python train.py --hidden_act="gelu" --kernel_size=3 --stem="deep" --avg_pool_shortcut=true --residual_init="none" --learning_rate=0.036 --batch_size=512 --lr_schedule="wsd" --decay_fraction=0.2 --final_lr_fraction=0.1
Rows from block 4 of a small self-supervised image encoder, named by matrix and row number. Rows with one number belong to one channel. Each number is 128 + 32 x the weight over its row's rms, rounded and kept within 0 to 255. All counts start at 0.
After each channel's rows are labels from the 100 images, of 14848, where the channel reaches its highest value: "responds to" is what is common among them. Only what is clearly more common there than usual is listed. The data: photos of arthropod specimens (BIOSCAN-5M).
# convs1: grouped (8 groups) 3x3 conv (model.blocks.4.convs.1.weight, 192x24x3x3, each kernel summed), inputs within the group 0-23
# convs2: expand pointwise conv (model.blocks.4.convs.2.weight, 384x192x1x1, transposed), outputs 0-95

convs1.3 [ 86 175 111 205  85 142 135 178 120  88  77 123 101 113 115 124 148 107 134 155 136  92 141  94]
convs2.3 [ 79 124  71 130  67 166 104 133 104 131 147 140 161 173 129  95 112 176 130 127 128 130 101 101 109  78 137 113 154 133 160 115 109 156 117 130  83 104 150 107 106 123 155 150 104 207 121 113  71  70 118 132 121  95 159 110 151 144 204 120 131 123 140  95 158 114 175 120 122 137 110  84 111 149 115 190 147 153 144 147  95 114  74 173  71 107 170 148 178 153 159  71 143 122 166 155]
responds to: order Hymenoptera

convs1.127 [167 159 164 152 188 182 127  71 125  69  66 104 130 160 121 127 141 127 138 109 114 128 111 150]
convs2.127 [138 107 111 155 129 145  98  42 124 150 147 114  90 104 112  40 151 126 124  91 131 164 187  77 138 185 142  22  84 148 124 114 125 108 125 123 121 123 141 165 115  99 121 131  86 118 100 125 174 141 131 157 182 138 142  99 127 130 103 183 164 137 152 121 158 166 182 145 176 160 135 152 142 121 135  95 169 141  95 107 129 104 136  79 121  92 106 131 127 181 109 106 131 131  92 131]
responds to: order Lepidoptera

convs1.139 [136 115 145 126 111 198 145  82 109  90  83 105 107 139 119 128 184 110 210 149 133 114 149 119]
convs2.139 [107 149 130 143 137 118 106 155 101 141  94  77  97 165 106 143 143 125 177 155  64  65 132  93 145  88 140 161 103 136 129 140 113 139 116 103 108 137 157 138 199 131  95 119  51 179  95 149  93  88  96 132 106 100  75 138 190 136 127 152 132 137 146 138 148 113  97 138 127  87 155 167 177 175 128  79 124 104 154  64 142 125 124 134 114 179  98 122 148 168 108 107 141 169 110 154]
responds to: order Lepidoptera

convs1.4 [153 110 145 133 147 134 157  74 129 154 135 123 102 153   2 108 113 128 119 123 109 120 121 141]
convs2.4 [115 135 137 112 149 116 171  84  72 158 145 120  63 125 140 110 166 157 150  96 122 161 160  99 124 112 144  86  33 121 137 151 224 105 138 182 147 193 137 108 157 128 130 111 142 158 118 146 139 116  78  92 145 155 173 101 141  79 146 125 102  95 136 100  87 140 161 164 141 161 112 168 109 111 113 165  72 125 157 100  97 102 136 139  92 100 140 150 106 121 130 138 109 128 141 124]
responds to: order Hymenoptera

convs1.57 [ 98 119 165 166  98  86 105 141  84 129  63 141 102 108 161 100  76 154 136 162  71 121 134 134]
convs2.57 [163 131 110 158 112  71 127 202  99  99 154  77 130 139  88 130  99 146 125 136 122  94 134 120  95 158 208 124 153  98 152 150 162  97  93 123 143 104 148 153 138 166 129 112 159 120  66 119 181 172  74  84  93 104 206  78  98 126 145 149 134 114  98 143 149 115 147 123 104 163  95 166 107 138 132 183 147 112  92 181 146 122 186 155 154  99  49  67 214 133  66  93 124 132 124 118]
responds to: class Arachnida; order Trombidiformes

convs1.40 [118 124 163  89 101 158 147 110 170 113 156 146 153 139 162  49 148 138 163  61  87 121 112 130]
convs2.40 [110 128 171 130  65 124 108  70  90 125  82 143 117 157 100 122 189 127 139 114  82 136 124 119 128 115 155 164 105  41 101  95 102  88  52 130 128 141 149 122 101 132 116  87  69 164  80 181 118 148 145  84 153 103 127  89 110 188 177  90 148 154 132 133 182 115 178 162 117 121 156 137 124 124 171 150  98 125 139 130  97 133 127 176 161 128 127 197 134 177  96 144 111  70 161 108]
responds to: order Hymenoptera

convs1.125 [137 162 132 174 208 205 117  89  97 103  85 106 118 125 138 130 117 110 156 130  87 138 130 132]
convs2.125 [111  77  55 133 130 109 123  92 112 139 136 113 174 148 108 133 177 153 121 169 138 140 191  96  94  86 161 171 175 155 105 149 101 115 192 114 176 112  84 136  95  83 163 156 168 147 152  34 225 142 106  76 120 111 105 125 139 106 171 248 135 106 118 136 149  89  81  93 150  90 134 100  41  92 124 146 134  87 125 118  90 133 155 119 156 152 182 132 143 171 152 126 123 149 101 118]
responds to: order Coleoptera

convs1.191 [119  43 159 181 115 157 145 120 120 110 154 103 135  55 127 120 118  99 136 121  94  77 123 137]
convs2.191 [133  95 128 145 156 137 144  99 155 201 145 100 124 116 111 171 141  93 123  95  77 125 143 103 137 176 164  90 141 118 135 149 154 139 137  84 134  96 108 142  56 103 109 161 162 150 135 121 127 135  42  71 137 135 146  62 112  92 194 126 138 108 164  96 115 146 135 142 151 158 125  91 165  43 128  99  77 134 141 150 124 122 127 214 111  82 108 115  88 100 106 100 183 152 110 126]
responds to: order Hymenoptera

convs1.146 [133 104 184  85  95 113 124 160  62 160 151 143  79 127 128 116 137  89  61 149 129 153  99 121]
convs2.146 [146  99  90 102 151 122 184 196 129 124  62 124 113 155 147  84 128  89 122 128 133 171 161 170 118  94 142 113 137  85  89 131 107  92 149  90 133  74  78  98 152 128 135 108 189 148 141 118 140  92  93 132 193 115 109  90 145  78 125 133 112  97 108 146  87 142 108 142 144 101 104 127 152  59 138 109 129 136 102  93 126 159  88 173  98 138 155 143 163  91 113 114 151 110 134 152]
responds to: order Hymenoptera

convs1.140 [135  93  72  89  97 100 168 108 165 125 161 133  84  70 126 104 143  57 134 134 148 130 119 153]
convs2.140 [141 106 101 160 118  93 139 107 136 137 117 107 186  55 123 199  76 122 161 151 120 107 202 152 125  49 112 132 106  93  96 113 129 142  75 104  80  92 145 153 155  99 106 166 110 176 163 165 123 122 114 137 149 175 152 193 131  71 177  99 140 164 114 154 146  53 106 110 101 193 122 128 151  89 130 100 148 172 113 171 133 152 142 137  91 107 194 125 139  99 127 164  99 158 162 133]
responds to: order Hemiptera

convs1.148 [110 109  96 118  55 124  87 189  65 164 160 150 129 123 112 145 138 115 114 122 104 148  87  89]
convs2.148 [ 92 135 109  94 225  70  85  76  97 122 158 139 140 144  96 110 103  92 145  74 159 139 133 160 109  96 156 103  92 103 130 186 127 103 135 105 128  65 240 143 111 101  87 156 121 172 126 135 125 150  53 146 153 139 145 117 131  49 100 174 123 154 154 146 124 253 140 135 168 113 120 161 101  87 108 140 144 146 109 117 136 121 171 112 151 108 131 102 190 125 158  98 135 119 119  97]
responds to: order Hymenoptera

convs1.2 [136 111 120  91 141 125 139 107 159 161 143  98 128 171  23 101 186 120 134  94 126 104 140 140]
convs2.2 [111 115 112  87 143 127  61  93 115 154 122 129 115 142 152 103 153 112 151  54 115 141 111 112 112 139 177  60 144  95 136 123 124 142 136  85 152  87  86 171 136 141 134 142 142 153  85  88 107 139 107 121 138 122 182 107 103 139 160 106 134 111 134  99 170  75 148 123 135 158 111 135  48 119 128 136  68 141 134 109 116 139 163 179 198 102 103 129 159 141 143 113  59 133 139 128]
responds to: class Arachnida

convs1.54 [126 146 147 109 136 125  64 120  93 154  29  88 131 149 162 108 154 109 167 100 121 134 105 120]
convs2.54 [138  82 169 106 174 133  44 137 141 119  93 117 165 119 127 144 107  87  91 122 137 185 134 172  87  55  54 179  64 119 106  97 159 151 140 177 113 118 133 153 190 116 136 147  87 169 131 140  81 138  94  98 138  99 125  72 117 132 121 145 121 136  86 159 123  89  96 139 155 159 150 127 165 157 150 141 127 162  63 123 117 130  71 164 133 113 110  98 170 202 133 129 175 103 118 180]
responds to: class Arachnida; order Trombidiformes

convs1.187 [176  85  96 121 173 145 112 122 116  94 153 135 126 126  93 101  57 127 141  63 125  89  88 117]
convs2.187 [150 144 132 197 125 147  98 149 133  92 130 121 188 111 110 118 106  88 122 101 109  93 114 153  71 113 122  84 144  99 112  98 124 122 117 161 104 125 142 181 129 110 179 122  98 110 172 128 111 147 102  99 118 161  61 114 220 117 114 153  98 150 111 142 147 144 126 118  76  79 116 100 130 131 123 112 102  92 148 113 114  62 155 106  76 164 148  63 162  83 120 145 162  93 127 159]
responds to: order Coleoptera

convs1.104 [132 100  61 133 168 117 113 208 130 146 126  72 132 160 112  98 106 110 110 132 103  86 153  92]
convs2.104 [115  75  92 109 116  74 113 114 111 139 143 160 113 141 151 179 166 181  79 136 162 163 154 166 124 143  82 130 127 155 144 193 114 186 107 139 127  98 185  80 138 105 143 120  67 143 142 152 135 117 110 115 155 166 157 155  75 133 189 131 109 108 115 127 110 120 188  98 127 120  82 110 135 133 122 116  87 102 154 131 114 111 140 178 112 159 129  92  98  77 159  87 109 146 153 110]
responds to: order Hymenoptera

convs1.150 [ 82 171 105 126 149 156  88 121 180 137 137  99  96 116 115  48 104 125 112 115 176 157 165 121]
convs2.150 [119 124 164  66 150 144  83 148 133 159  86 146 125 133 108 161 154 139 157 182 185 104  80 121 127  66 154 160 149  88 138 151 129 100  93 112 219  64 173 113 124 155  95 134  95 101 126  70 139 174 130 140 146 148 177 175 154 147 120  85  89  88  99 104  89 183 170 175 140 145 126  75 108 152 116  96  90 122 155 139 137 138 115 113 100 102 123 197 177 143 115  92 132 105 130 186]
responds to: order Coleoptera

convs1.8 [119 107 142 100 119 170  99 144 146 133 168 138 125  96  52 128  58 161 129 144 171 156 125 178]
convs2.8 [127 116  75 125 106 144 131 151  98 101 122 143 133  66 153 156 119 116 186 162  87 164  88 104 125  97 178 116 158 165  87 166 151 118 107 107 129 118 164 131 137 177 128 147 103 123 142 140 161 144 143 100 105 134 139 124 114 137 124 124 134 144 152  94 119 205 177 120 162 122 157 177 138 118  92  81 112 167 166 193 129  85 110 168 145  97 100 117 146 183 135 127 149 157 158  64]
responds to: order Hymenoptera

convs1.17 [123 175 147 101  97 113 115 147 141  94  80 124 150 119  33 112  88 104  88 153 123 138 116  90]
convs2.17 [190 101 146 153 130 100 164 121 102 125 105  68 120 168 157 145 188 146 124  98 142 111 108 128 119 116 192 149 103 114 153 127 122 126 121  94 133  86 166 134 121 141 115  90 156  87  90 131 155 128 159 105 112 155 106 115 175 108 118 197 104 130 138 104  80 100 116 143  86  80 104 118 139 102 115 131 122 131 131 133 124 118  93 139  99 210 127  94 135 157 113 142 130 103 109 138]
responds to: order Hymenoptera

convs1.176 [ 82 131  78 109 121 147 160  92 128 174  64 139 183 110 123 161 110 178 112 122 115 144 131 177]
convs2.176 [106 129 145 132 178 196 159 139  98 155 183 182  83  83 123  99 110 126 123 159 146 136 145 134 135 134 139 172 131 149  98 140  98 168  85  92 122 127 132 127 118 166 112 103 120 130  95  62 199 152 123 167  70  82 100 138 125 155  92  98 192  77 133 187 112 123 118 241  97 191 104 145 110 113 156 127 149 136 113 104 111 143 155 136  90 153 143  85 164 104  84 125 120 166 113 119]
responds to: order Hymenoptera

convs1.91 [194 121 137 161  99  91 105 187 141  78 110  68  91 127 107 149 116 107  96  97 137 105 124 159]
convs2.91 [123 108 125 162 113 127  57 169 153  95 116 105 116 184  77 106 131 103 117 151 130 164 125 148 101 109 132 112 205 118 161 149 124 117 150 106  83 150 153 108 142 171 125 102 150  83 115 104 128 148 129 113 159 182 152 138 131 133 121  91 206 123 113  73  86 116 119 122 137  93 126 158 138 147  79  99 109 147 128 255 127 103 104 184 103  92 172 165 117  95 144  92 158 123 127 126]
responds to: order Hymenoptera

convs1.128 [189 131 132 160 173 196 152 109 137  87  79 128  74 122 148  94 117 122 149  96  96 136 105 146]
convs2.128 [102 128 161  99  92 158 141 140  99 141 126 129 158 130  99 193 127  97 136 199 143 139 176 101 164  96 136 141 129  99 198 144 100 105 120 163  50 124 137 127 157 135  92 116 114  92  75 185 133  83 146 119 145  87 177 155  77  86  74 166 123 116 166 167 100 172 113  92 125 186 156 110 132 122 148 123 113  78 124 150  74 111 184 100 119 190 161 116 130 215 186  90 101  96  92 110]
responds to: order Lepidoptera

convs1.168 [173  99 140 141 177 144 161 158 146 161 103 148 103  47 117 136 153  95 127 113 106 177  97  94]
convs2.168 [ 95 152  84 107 164 109 134  90 105 151 128 142  74 176 140 113 137 161  94 114 123 100 119 117  94 203 136 146 102 149 148 135 131 152  90 112 112 140 100 145 104  99 144  81 150 161 104 113 122 183 171 163 151  83 120 119  76 139 129 144 132 114 103  92 143 136 103 120  89 142  88 140 193  84 135 201 110 149 101 153 120 126 174  67 216 116  91 126 178 153  89 127 119 149 113  89]
responds to: order Coleoptera

convs1.21 [132 166 160  78  73 126 114 167 126  71 151 116 126  97  99 127 210 147 117 109 152 105 117 115]
convs2.21 [105 124 125 168  79 185 150 147 101 132 151 131 116 139  77  56 135  95 108 123 143 116 145 146 118  98 194  72  55 159  72  87 139 117 177 135 167 102  62 135 142 135 177 126 137 113 115  98 160 102 129 145 135 116 115 108 174 133 141 141 161 141 132 170  96 125 135 127 138 234 155 159 104 161 118 160 146 157 131 153 108  95 102  94  79 171 134 155 138 105 123  85 129 102 146 171]
responds to: order Hymenoptera