{
  "arch": "resnext",
  "model": "self-supervised image encoder",
  "crop_scale_min": 0.3,
  "horizontal_flip": true
}
Rows from block 3 of a small self-supervised image encoder, named by matrix and row number. Rows with one number belong to one channel. Each number is 500 + 40 x the weight over its row's rms, rounded and kept within 0 to 999. All counts start at 0. Numbers have three digits each. After the name is the row's rms in percent of the matrix's.
Before each channel's rows are labels from the 100 images, of 14848, where the channel reaches its highest value: "colour at peak" is the nearest of a few named colours to the mean colour under the peak. Only what is clearly more common there than usual is listed. The data: photos of arthropod specimens (BIOSCAN-5M).
# convs1: grouped (8 groups) 3x3 conv (model.blocks.3.convs.1.weight, 192x24x3x3, each kernel summed), inputs within the group 0-23
# convs2: expand pointwise conv (model.blocks.3.convs.2.weight, 384x192x1x1, transposed), outputs 0-127

colour at peak: grey
convs1.69 062:499489512455466466566481543571539508551470484466484447545553484479560441
convs2.69 093:466568541498480492536461470503521464511455530502513546483524475547488475440500470546468437571496541547498487560562460493522522397487575565498481535499518426504562544556475460487523464513497481445470612511492487508506545461502476473526484510505472487398466517508489543527560478465552478504499438490492464515466547572519483560439504480540469486539498543470483541452518546470547523449540

colour at peak: pink
convs1.27 173:473465481507403491521462466422498470480455601499475469498523524472515480
convs2.27 122:495479501512523511494486523508581476512486478494531499523487496514485466518544515490530499452550627514478497496507476494490452468564617518528473562493429436452559662465492504503501481489599421558488474422536477555446467474463552510507519443512469495509408447461565641512474466469548469488509524492501502531486521488461514480493520460470521553497466476441553434479481456478480533516481

colour at peak: white
convs1.147 093:472482486556472421451505480504568486533461479545475447540575458520510535
convs2.147 100:522467513503565457491445483516520490535440492433556505481531536540537541522580515534488380465506515498470450473571463515517520520468460518534507518567522551456568555531479443481477505444451497433519459483499404494477481480540514494485536433540541568560488487474566466516526495457502506477509493541512520442602479511470489493501524561540435499481538516565489447413468484541531497489474

colour at peak: white
convs1.125 158:439485421474491532545492491452596499545529500448490423519508489494510478
convs2.125 108:496522509525499607555548468530533547480497587458570504509543635497462507526459518514364460529515530514448512513520598513477434550524532471522523455580527558476556475482458548464405450495548516516481459532496515435468511514498436444507532513494476539498482497439499466498538495501485464472427472510469531459491557571521544495495541507453470493508464518535486470444446478494497466478467

colour at peak: grey
convs1.178 094:517504547508463495508545487503483455476462489536520479502511365531517424
convs2.178 100:454510563477523516507569502451444493462529546494584530469498463546469609509413480480454505572486475472535578547502463476427515549493464462530567526500444446537524516446534523459502484531521473504506499522412484528513534464519537518474489494526526523454448527481520475575479508461506607515451538531529533469537479424563475523475516519522510489527491550438541450539504453434436486541479

colour at peak: grey
convs1.174 081:508485502492592555499479483507468462498501475475474546566460418541543556
convs2.174 097:454467505490520530555559516548494528499451449484484473486486461465560444415506535455520428446508532573482395458516450481511565588514463551521547567528454521518539513503513420513495511561510472457499522441487432515496495479501505560495469476486537541569443502529492481503537516464404497506506492436498515423511476572527494539431532455536441549449440504434524495556557544542495480524481

colour at peak: grey
convs1.183 068:512495528506594492458534538451489523544578514454511519467466565452480530
convs2.183 097:549538555531412547504495491520481489517515517525395494486502492402527467473500496541472571491480513539528551507529592501475487473477536574528504515445502514529527536468428509411450465477495565508534515568481522520576511547520485496514467526473485542471534498518466496566509545568438515523482499484448493465461493467565507501480496516483524513485482547478521534437443581494512511472421

colour at peak: grey
convs1.2 089:495466522532523529477493497480488487438522506478476488521459444446528364
convs2.2 096:599458535521451460523475458501459559478543515608468521517453517436496532564559542430572444498570548472493474537488494505476485553532567557500473471518540507534491510480533470591537552512515602558543485474544470474524494521538483490465489509502490487496483508479481479489503493465562469538517520468457483490466524482483474557538461460481565497554495465538505444529550529484495444448527

colour at peak: white
convs1.72 101:494553472447463525490486464528531487521535634495511455512500448518529528
convs2.72 106:472518503485531584554568461476518498455510484470598535509519473509491575453516515494579465466528576511554550528552452476467531456484502521531495490521460495475429492503429530527472527469443508502456443501460598486433519419501472510489498513494515492596428458510559476549513481424457500594482451486500571533492462547489470503533539436538487531482480505466486517444503519552457475548482

colour at peak: grey
convs1.68 125:497543443485477394515512497420517513515511495504540429456496529515499562
convs2.68 104:455471487442568485529446451499464541525465394472460524466481467517532480474482510514462522544468494474477477522498509463491512460526554522478490474534448526443497534478549519449470516526543538502493465492522445504468486494515545466510457470493502483538544540506523536583511492514484536459499516501459557519451494464528462439478514387555430487502545545472484458462442492528478458575510

colour at peak: grey
convs1.116 072:498527509491494474515586485572513499489466522409412465507472517524454530
convs2.116 103:505513546510459505476504488509506461480439516532504548460487556424544484559460418546514535505546559568523452507513496531480513487463477534509516573543520560563534529441490535452503517468450493564522497522543511548548471457532470480581413459524546545467485529525492435478502512502487498486598532521469478486489505575468495556514471458493481513441453452481509450483431508528584483468403

colour at peak: pink
convs1.135 107:437496534492476479538543481502577568542483498511506478499486440402458488
convs2.135 100:481405471465554586577521506528476562474462474499463461510432524421542483537443600455557497422525515539400472568472567498453499500455540490506484528496477472520540449523487486491523508499469544446469493498495514576485536524434494444502470563507443553482517504470447557531495445524489518432486538433536473518473483506510484480496535502420548520507545543460560461489557428641463457476485

colour at peak: pink
convs1.130 100:552493492515527471501485564482538587490534490457476439460481526489421560
convs2.130 108:510529493470502496436450503508449459526476530417439518531541442530509517492552518517455510535493484553474501441500436564530499476547540501490494477465567476481556471492511482504485516492467502516455480519581463464514506533516464488510552454522520430577575470482500565482506544528542554525564480543493464437539530434497465474433477533565480486470476500548539481501514465515593518519497

colour at peak: grey
convs1.115 114:438470498369525477504500567480485490493533467459483500488517480479477563
convs2.115 096:504526552475447487534546561556539457498577541468451529511498470510462499478492463514482477522481429473454489510479465543493516490554563466438474492497511506472433554524489465555537456533491467502474480534525417485569584546481542480547500511495498473498500506485494541462478466452509516500546447455467401531533529486557487481563517528582487543530525484468512542478528535413469527518447

colour at peak: white
convs1.159 056:504513509471495472586481487457483462518483523514471459448558517464614523
convs2.159 098:541507498527501523455407438519440545557465444461512531498414462525516511555470480464554489474443492442594505560433479469539576519548452536532484461468432527548476456484484536514435505434500556467569519480578498546540463547513490495535556511512533417495560509501453399519463519546482465582524502483415418497514485482503438501483524436520543466499462469528488525441454584488510466490517

colour at peak: grey
convs1.165 116:480556528496479488481434455517455512491526522501594485478465547498403476
convs2.165 099:501564537505491571496486505539486505481445472475457552511478499476435481460530454545450402428456459500502473506536539496466504505494497561526492529565496479493466548499509505574539564567509578518536442511568531513447472485479576514426488557473529541538535495521523465415433541564572445530524540450468580568449581518479492501497471386510475507456516505488573412495476515513492554493527

colour at peak: grey
convs1.172 079:498535473557461421519487554511563543442540500498500439451539526447503505
convs2.172 099:418484530438520468506541513451422444501509436498519522535536457528510552505557521475551576481477515481519481537507535524390480526573451439471575504536484562528525497465484500538517413455529413554548472480507424541446536487445539524521506487489503501501500511523559495489469513490472623480522489496566562484456566508491476498560466441586449550476421474443559502466518602486479534496533

colour at peak: grey
convs1.52 129:507583526503499467483447399571503438500517500510501432478480491501538490
convs2.52 115:473474497520461406474535446493438443477526490494504519459523542516485486454471433568541560460494499510459435489509519469441479577442484469529495457481508454455510515474604450461470491546494528559474524546529502552518468472455513441502496543496549489472517484498477452534443497519532472461535433512531442538459537480513493534572478478548493490486518507515558400674518540528519487436503

colour at peak: pink
convs1.101 109:537550530527510493474471472563476494559510521437531481448540549449576541
convs2.101 104:530520496476439473499559598481488485483472483522442562489555551487435496421564487542524596503522504491530485454516573495509429484474561525440478490557513507476510438553493517424539516470467535466461481457550479514524502445486498542471533563585537503486540474437427508506489514560552443588478507480459550492494520459488537510517456469537555469543510470451547465494464503468514532486514

colour at peak: grey
convs1.13 085:403536519481491544529520475493494403475538501533526503546487460504502577
convs2.13 093:543536476543499494474446488518600497483492537471519529481473529505484449544479426517507428526574486530543454471523554520519506493543498428537473425468545507538495472430437442515467485494471508501539576512515439504465492465534534487506457534454444499533528503471437438467503510429507506471528464529525476458514503539484468562546417497516469499537507466425501436477492507552444503412461

colour at peak: grey
convs1.58 069:540450500515486540491506494623502500420495565509523530452494471486472526
convs2.58 093:498471534503492516503536515432551504465476576538428521553498449514445519501478500493502587499465519513519540410546561514470457497544513473498495502470498452546512547485566572530486552506545519551550518472512520496499550488446512555459498444527469500459478460527556570481446544532493497448462495473510491507529497465504545479482533559533563500448510482636486461552497496440499475497555

colour at peak: brown
convs1.182 092:513488528485541483471513442531496443509547463504606548495439548505517447
convs2.182 104:477461406586520464528567526531539421511536463548459543521505451475518481466494509427414553524532480520475534493459462520455474443531467505467467517478446527454536582508475559424472518464469416499477492411521539486496560539537495488575516566487456506542512515479454531428509494483492495470472548544514450483471480495481565529473512533432573491510530430524512507573491441501496502429503

colour at peak: white
convs1.45 123:533498476525531518454512429533477513373540481497499499533520509448553527
convs2.45 104:512471607528522471547448498539452499534454423518572502462527587542582537514485465485483464489521543470507507486513478414503514527551468467532582478618440486533518551445530512519454452494481471517582525537430439484470446516509507475468487474478520515449504444460490407475461532382475576507519569503482483555457516456481496537491535557479467544484507534450430436532521522517538411474519

colour at peak: white
convs1.113 153:533526521464517486494561481402528564492511460475482417493554524467512462
convs2.113 095:503487448499482550561543399524546551507526453479549490440554530586484555451561465470569503525558475356492479490533495472458532434488505453474508522508529513492488457472408516451469471509497460533528461475537503550424491542486505531522528521508494546480435470536521500474501574561539451593461415492510481527536521585514446450494530499507516508499474491563525564478520533457456504481513

colour at peak: grey
convs1.166 102:537488432438475521464488445544496554457489517497468540496519494490448400
convs2.166 105:478526543501521475490435491510517496523527497462460479449458476519495485510489465508449566422496458462646512457519454467451479511519507508449511533623475477479400492485517608478505498513522523535405503568546494452531553525528446502447539546543563457447423523489563542535528484560483440466476531485540506516570417489537513517538440488411514533487387496492569568582455492474530515551480

colour at peak: grey; brown
convs1.177 111:500516490512529468492546508511479457479470502537417502528372541469533529
convs2.177 101:417465530481519492543423410481587479494449508429437434481503514525546476412573492495502471487518510573590440502541524432477480475514472557474464434420474441488560482521429487518516487518488532451566496495460482485526527554427492503448492532479587534505480481531471530488463487535499489503525514445474517559538482491474518494420465470572468516485497472447527450445454473516557483492460

colour at peak: pink
convs1.137 105:503447550492500511557492450389470582478517497538463539501482519513484530
convs2.137 096:521577516473522494340507561542511570504472484447550504506553499505443456505567568530444471550471525500479510506586392472496544463549493494454467540536513438484508457556499463561462450546440458563443493511536396529452475401503472498487490478540492447552577490503545601504515516516483488521487494565501487456538487462469502522454522526524477472512528560484487486469452499508510482487479

colour at peak: white
convs1.77 097:509521553494511506502423511511464485491487389436491579478519475480452500
convs2.77 105:460507505474490520477497474518590504496476567500571468523464486537477537416581517522452414451475509508470526495509389581521535449537489542504562426539534480508455499540486492503501450508410477502548510500488410476412508466494537490434528484444528443509577471538415484504578460476450512576463532557540646477526545545507509526542514470467458513459477499489470462481534539477506472518467

colour at peak: grey
convs1.96 064:506518523536465476504453557577535455503476579481514401480501545498506502
convs2.96 097:494493603453478509520460469502528568511587455439449514495472483496502471525488432511519490442560479511499526502495541547501588575539500411477474516484454548532532498506413551493527386500511589484486550452549435525524535536581477569477532413512548493473504464504540453468548475534512536484483432500456511560472503485521521466515561478515506471551494547473532571549519516519506459480463

colour at peak: white
convs1.60 053:504562536485498477485493547509503440465455505493553538548523552500553398
convs2.60 099:518562576458448549551470486506439489543433550525589485498501530533451555484466545489482577407545454502495557491494510489578565565365450562485470484569483525496479506502480479491484488501568492504429498532474536463471554459522521486524553521482508473454458485492572540550509499537543507524481487437482554562526507476478497497525511460455535519576492510450579542469515509457476526433527

colour at peak: grey; brown
convs1.171 049:513514511479570407514484458540485519573507527527565472483473492548444466
convs2.171 094:454491512547448524517530498430434525452510523468481510581492541521519581540508474511522515546519448518468498474604579473458529568558520561526447509464521492484520506448509510539536580517538471476564483508527448470447501472478486459480502479536499558472460503485503504508488598457480491570550516556441469534524557408514491489499494495520551507559559501515429466480488460476456571483565

colour at peak: white
convs1.176 081:525495474452564473508560456482502552521455495483537468504546445510485397
convs2.176 099:489523457569460441496480465466456425463544524580530445510563507426419459484465555495437622507502499496483513450521485494487536426491524507394492537492525482502498557544517522476503458466556455478468539480529515418502532508440496517491512500568553500486438416536521559496481547571506543529515544503584462526460443468441454491520601540506536504501489493572478540491482505484515497498495

colour at peak: white
convs1.153 107:473507491442437477498494596464570462488477569532512485487483472482434494
convs2.153 099:549481492503534502498501528495535439421491467530539513451512465485440479434492486568424572515560525535544480484543504541480554535460483550511507480529500569426534540527504524489458534552574561472447525492508476537495513550514490510575518485475454455484575494533492545484471532490557536394566474488523504542476464505508515563547423439519436492528503490497470548605597547469600528478473

colour at peak: white
convs1.158 114:483473525449471534477481474436561491414494499533456541541557471456449514
convs2.158 098:449496459583464515543543508460461475526456479464552479477514564473544491433456464517507401427514504449514469462575530494524527502520468439490506534444452507518548502455509499492505506505514480490454426494513574511488477551490478506502522494532474514484519524471464445463468421515514530430496530510543451529538496478513487557486466472512459444533510545516513513427389457596521570509514

colour at peak: grey
convs1.33 079:533510478483487464487542601501502470510455499451530547504455541400517481
convs2.33 098:469547560536530510524634452458509547509494504503516522486499617490507495584479499464515539530522585505462538467574507515485500502532462564514493490501509447474528592408548544470508572499525511490450452497458476518491484529588485548539549539480471579519502492499489494545464515467500469493508508510514432523533505533498419461504462458446467457535501537489518511441531449505519520525511

colour at peak: pink
convs1.16 090:444509520497479541479511513474471435441441497556547555443515456470559469
convs2.16 098:523553481542483529523534477497439550541524467460435524444574505527498581503443526442482462509521469503475484508513622479500563493527447567520511534525471467500580517400457543517453519497467518602625513518516589475544517508480498533505489446526475487492535485480509479547498452526555435484534534462595461411499541598521510470463504540478483515541510525573540467524447510548506497425519

colour at peak: grey
convs1.129 061:542437492526499471519424574457479510511469509413533499507523520531428508
convs2.129 095:505489495494533546554473499407500524461477536481524458451435527487507532494552483519560511482483509502498467459430505474507523512539543473480524450525495537493574458454512476515376497467555498551527428462519476422544613436459464526546479452500512466495477495457491433593570533489480493532456471470483530502479472449460500549533560490477467528516507511442482459597537514470508481488429

colour at peak: white
convs1.82 073:447591460532499490528453591478511503472501461558517468484486436491501471
convs2.82 102:535482418514544472509511532511470467499498418389517484510473355476556476539550551485573477462514544485468538552525517569595495450481488481520548414546491526534533488489482527480379494496523475447525483511529501501541480445555525492523506465477505522390470406482480471443493475468462513496475475512517521516534407513455430478512522467452506521438512481442486484528529482582461524523427

colour at peak: grey
convs1.170 059:490517516537489431554508446491530485513508504536479506466365459486478478
convs2.170 118:481480535485488468524500522477574487575514524504531520460441491517531472533504483494565469505444484503494517465469515537464484455535464472497551441524439482502465595481528510574511533421511462514503519565543476524482495504501454562533521582527504493506452518574474512529530594544523455488488582564512419506509475493531517470454498505452487482571483496529490511437472472470480431502502

colour at peak: grey; brown
convs1.188 074:502490446523478516476577558524465517508536454492540489456573485562513573
convs2.188 093:508502555505466518492573501472479513510446535485492584510494498507548475535528534498546470474455535497560542496497517517506527465489545490508480501439533565523451521587476434526489525552515538528421438522506490474558493520522430480460543533545508508465549568503415442482511448460478547505467580543546437418490531476557432455554442522396515516495486550463500493541522562463445512465496

colour at peak: pink
convs1.46 165:494506518508508518436492466574511513416544500524506501521471535386486468
convs2.46 103:522542471501480452457481422540364495462511520479461528565488503517487446482529500537506519467389433521508558515485506506463497485529501506478513523677445518441520472494566486500542457488471555485547519467543557538534510453489470521455521519485494505469407487507507471467482483477505503512460523503545515541464462531489518502527544571514491490530477530572514454583523504538494442492472

colour at peak: brown; grey
convs1.146 077:487524471480515573507535552565496502546511472491466451488446430504584531
convs2.146 093:529482497490527521477525526520544514467485361527442547459543477465478500476468504540564470511457470465494491466504398607496521441477515474509514524494465445493451526507551456484559479546526556555475488505517535593489490471467426483488460513454533532472485507520535493517514553483474507486519584474517466522499503550469575594468505545452474509477453520508477533572472509516543442460492

colour at peak: grey
convs1.66 073:490540478484446384496475476470452546424536456505518522531485496494505456
convs2.66 093:478539525486465455469519468495527487508552513563518477475502472558505507557565491493524534546435520514478487535545511473544591502492517453537582516506571512494477472517549497564442504459509590450554456487541530502483505460542515523480496521480440523502451469463556478476491518513435451538476461482455518515447552496431500476556491492463462537484541500440442540526590417490518462462530

colour at peak: white
convs1.152 078:502462521481462494460544614475544480517486527494455441472458469544521551
convs2.152 101:491500469456526532506551585469473538447459502422495475519463490462519482462574550454476509526498480456509511592522462571532483481474511475487491442487441589512491521471511524537546560509526439563505501504422506498525564432534491467521540420488427523557516468440427487511539531479489522523455548500465471538522465493501566474476516577456431529502542483519528505495492505492446499509466

colour at peak: white
convs1.76 092:447598476512462566534516523520493469502496599522494531507474479545462516
convs2.76 094:504538501476511586553596541487509540480520473526527537560522443455472516461435482483477507503479469480545437529544492558459428510473541540459547462477550538502517483518526479537494478467513422541446455486527517448543486569502430493471475452547539519525529496544489462492533553495440564446555491504479505577540371455531529502500492489469470502440512528495550494424601586425528531501502

colour at peak: grey
convs1.22 096:563472526469502484474516560513482485585546522496543508513492448533404462
convs2.22 093:520528528440518566453471498435512469471479482487526479516445468520494504481454499470577466507580434542472504544558584485488483491549440482545497553515426483517457460527512585604464438541494461503461551558481483488513562493518481547604486498469492469585459487487520531507576458457520534543518560457456520483545478500592458516448539450455430500563536457411519433449522509475476463455520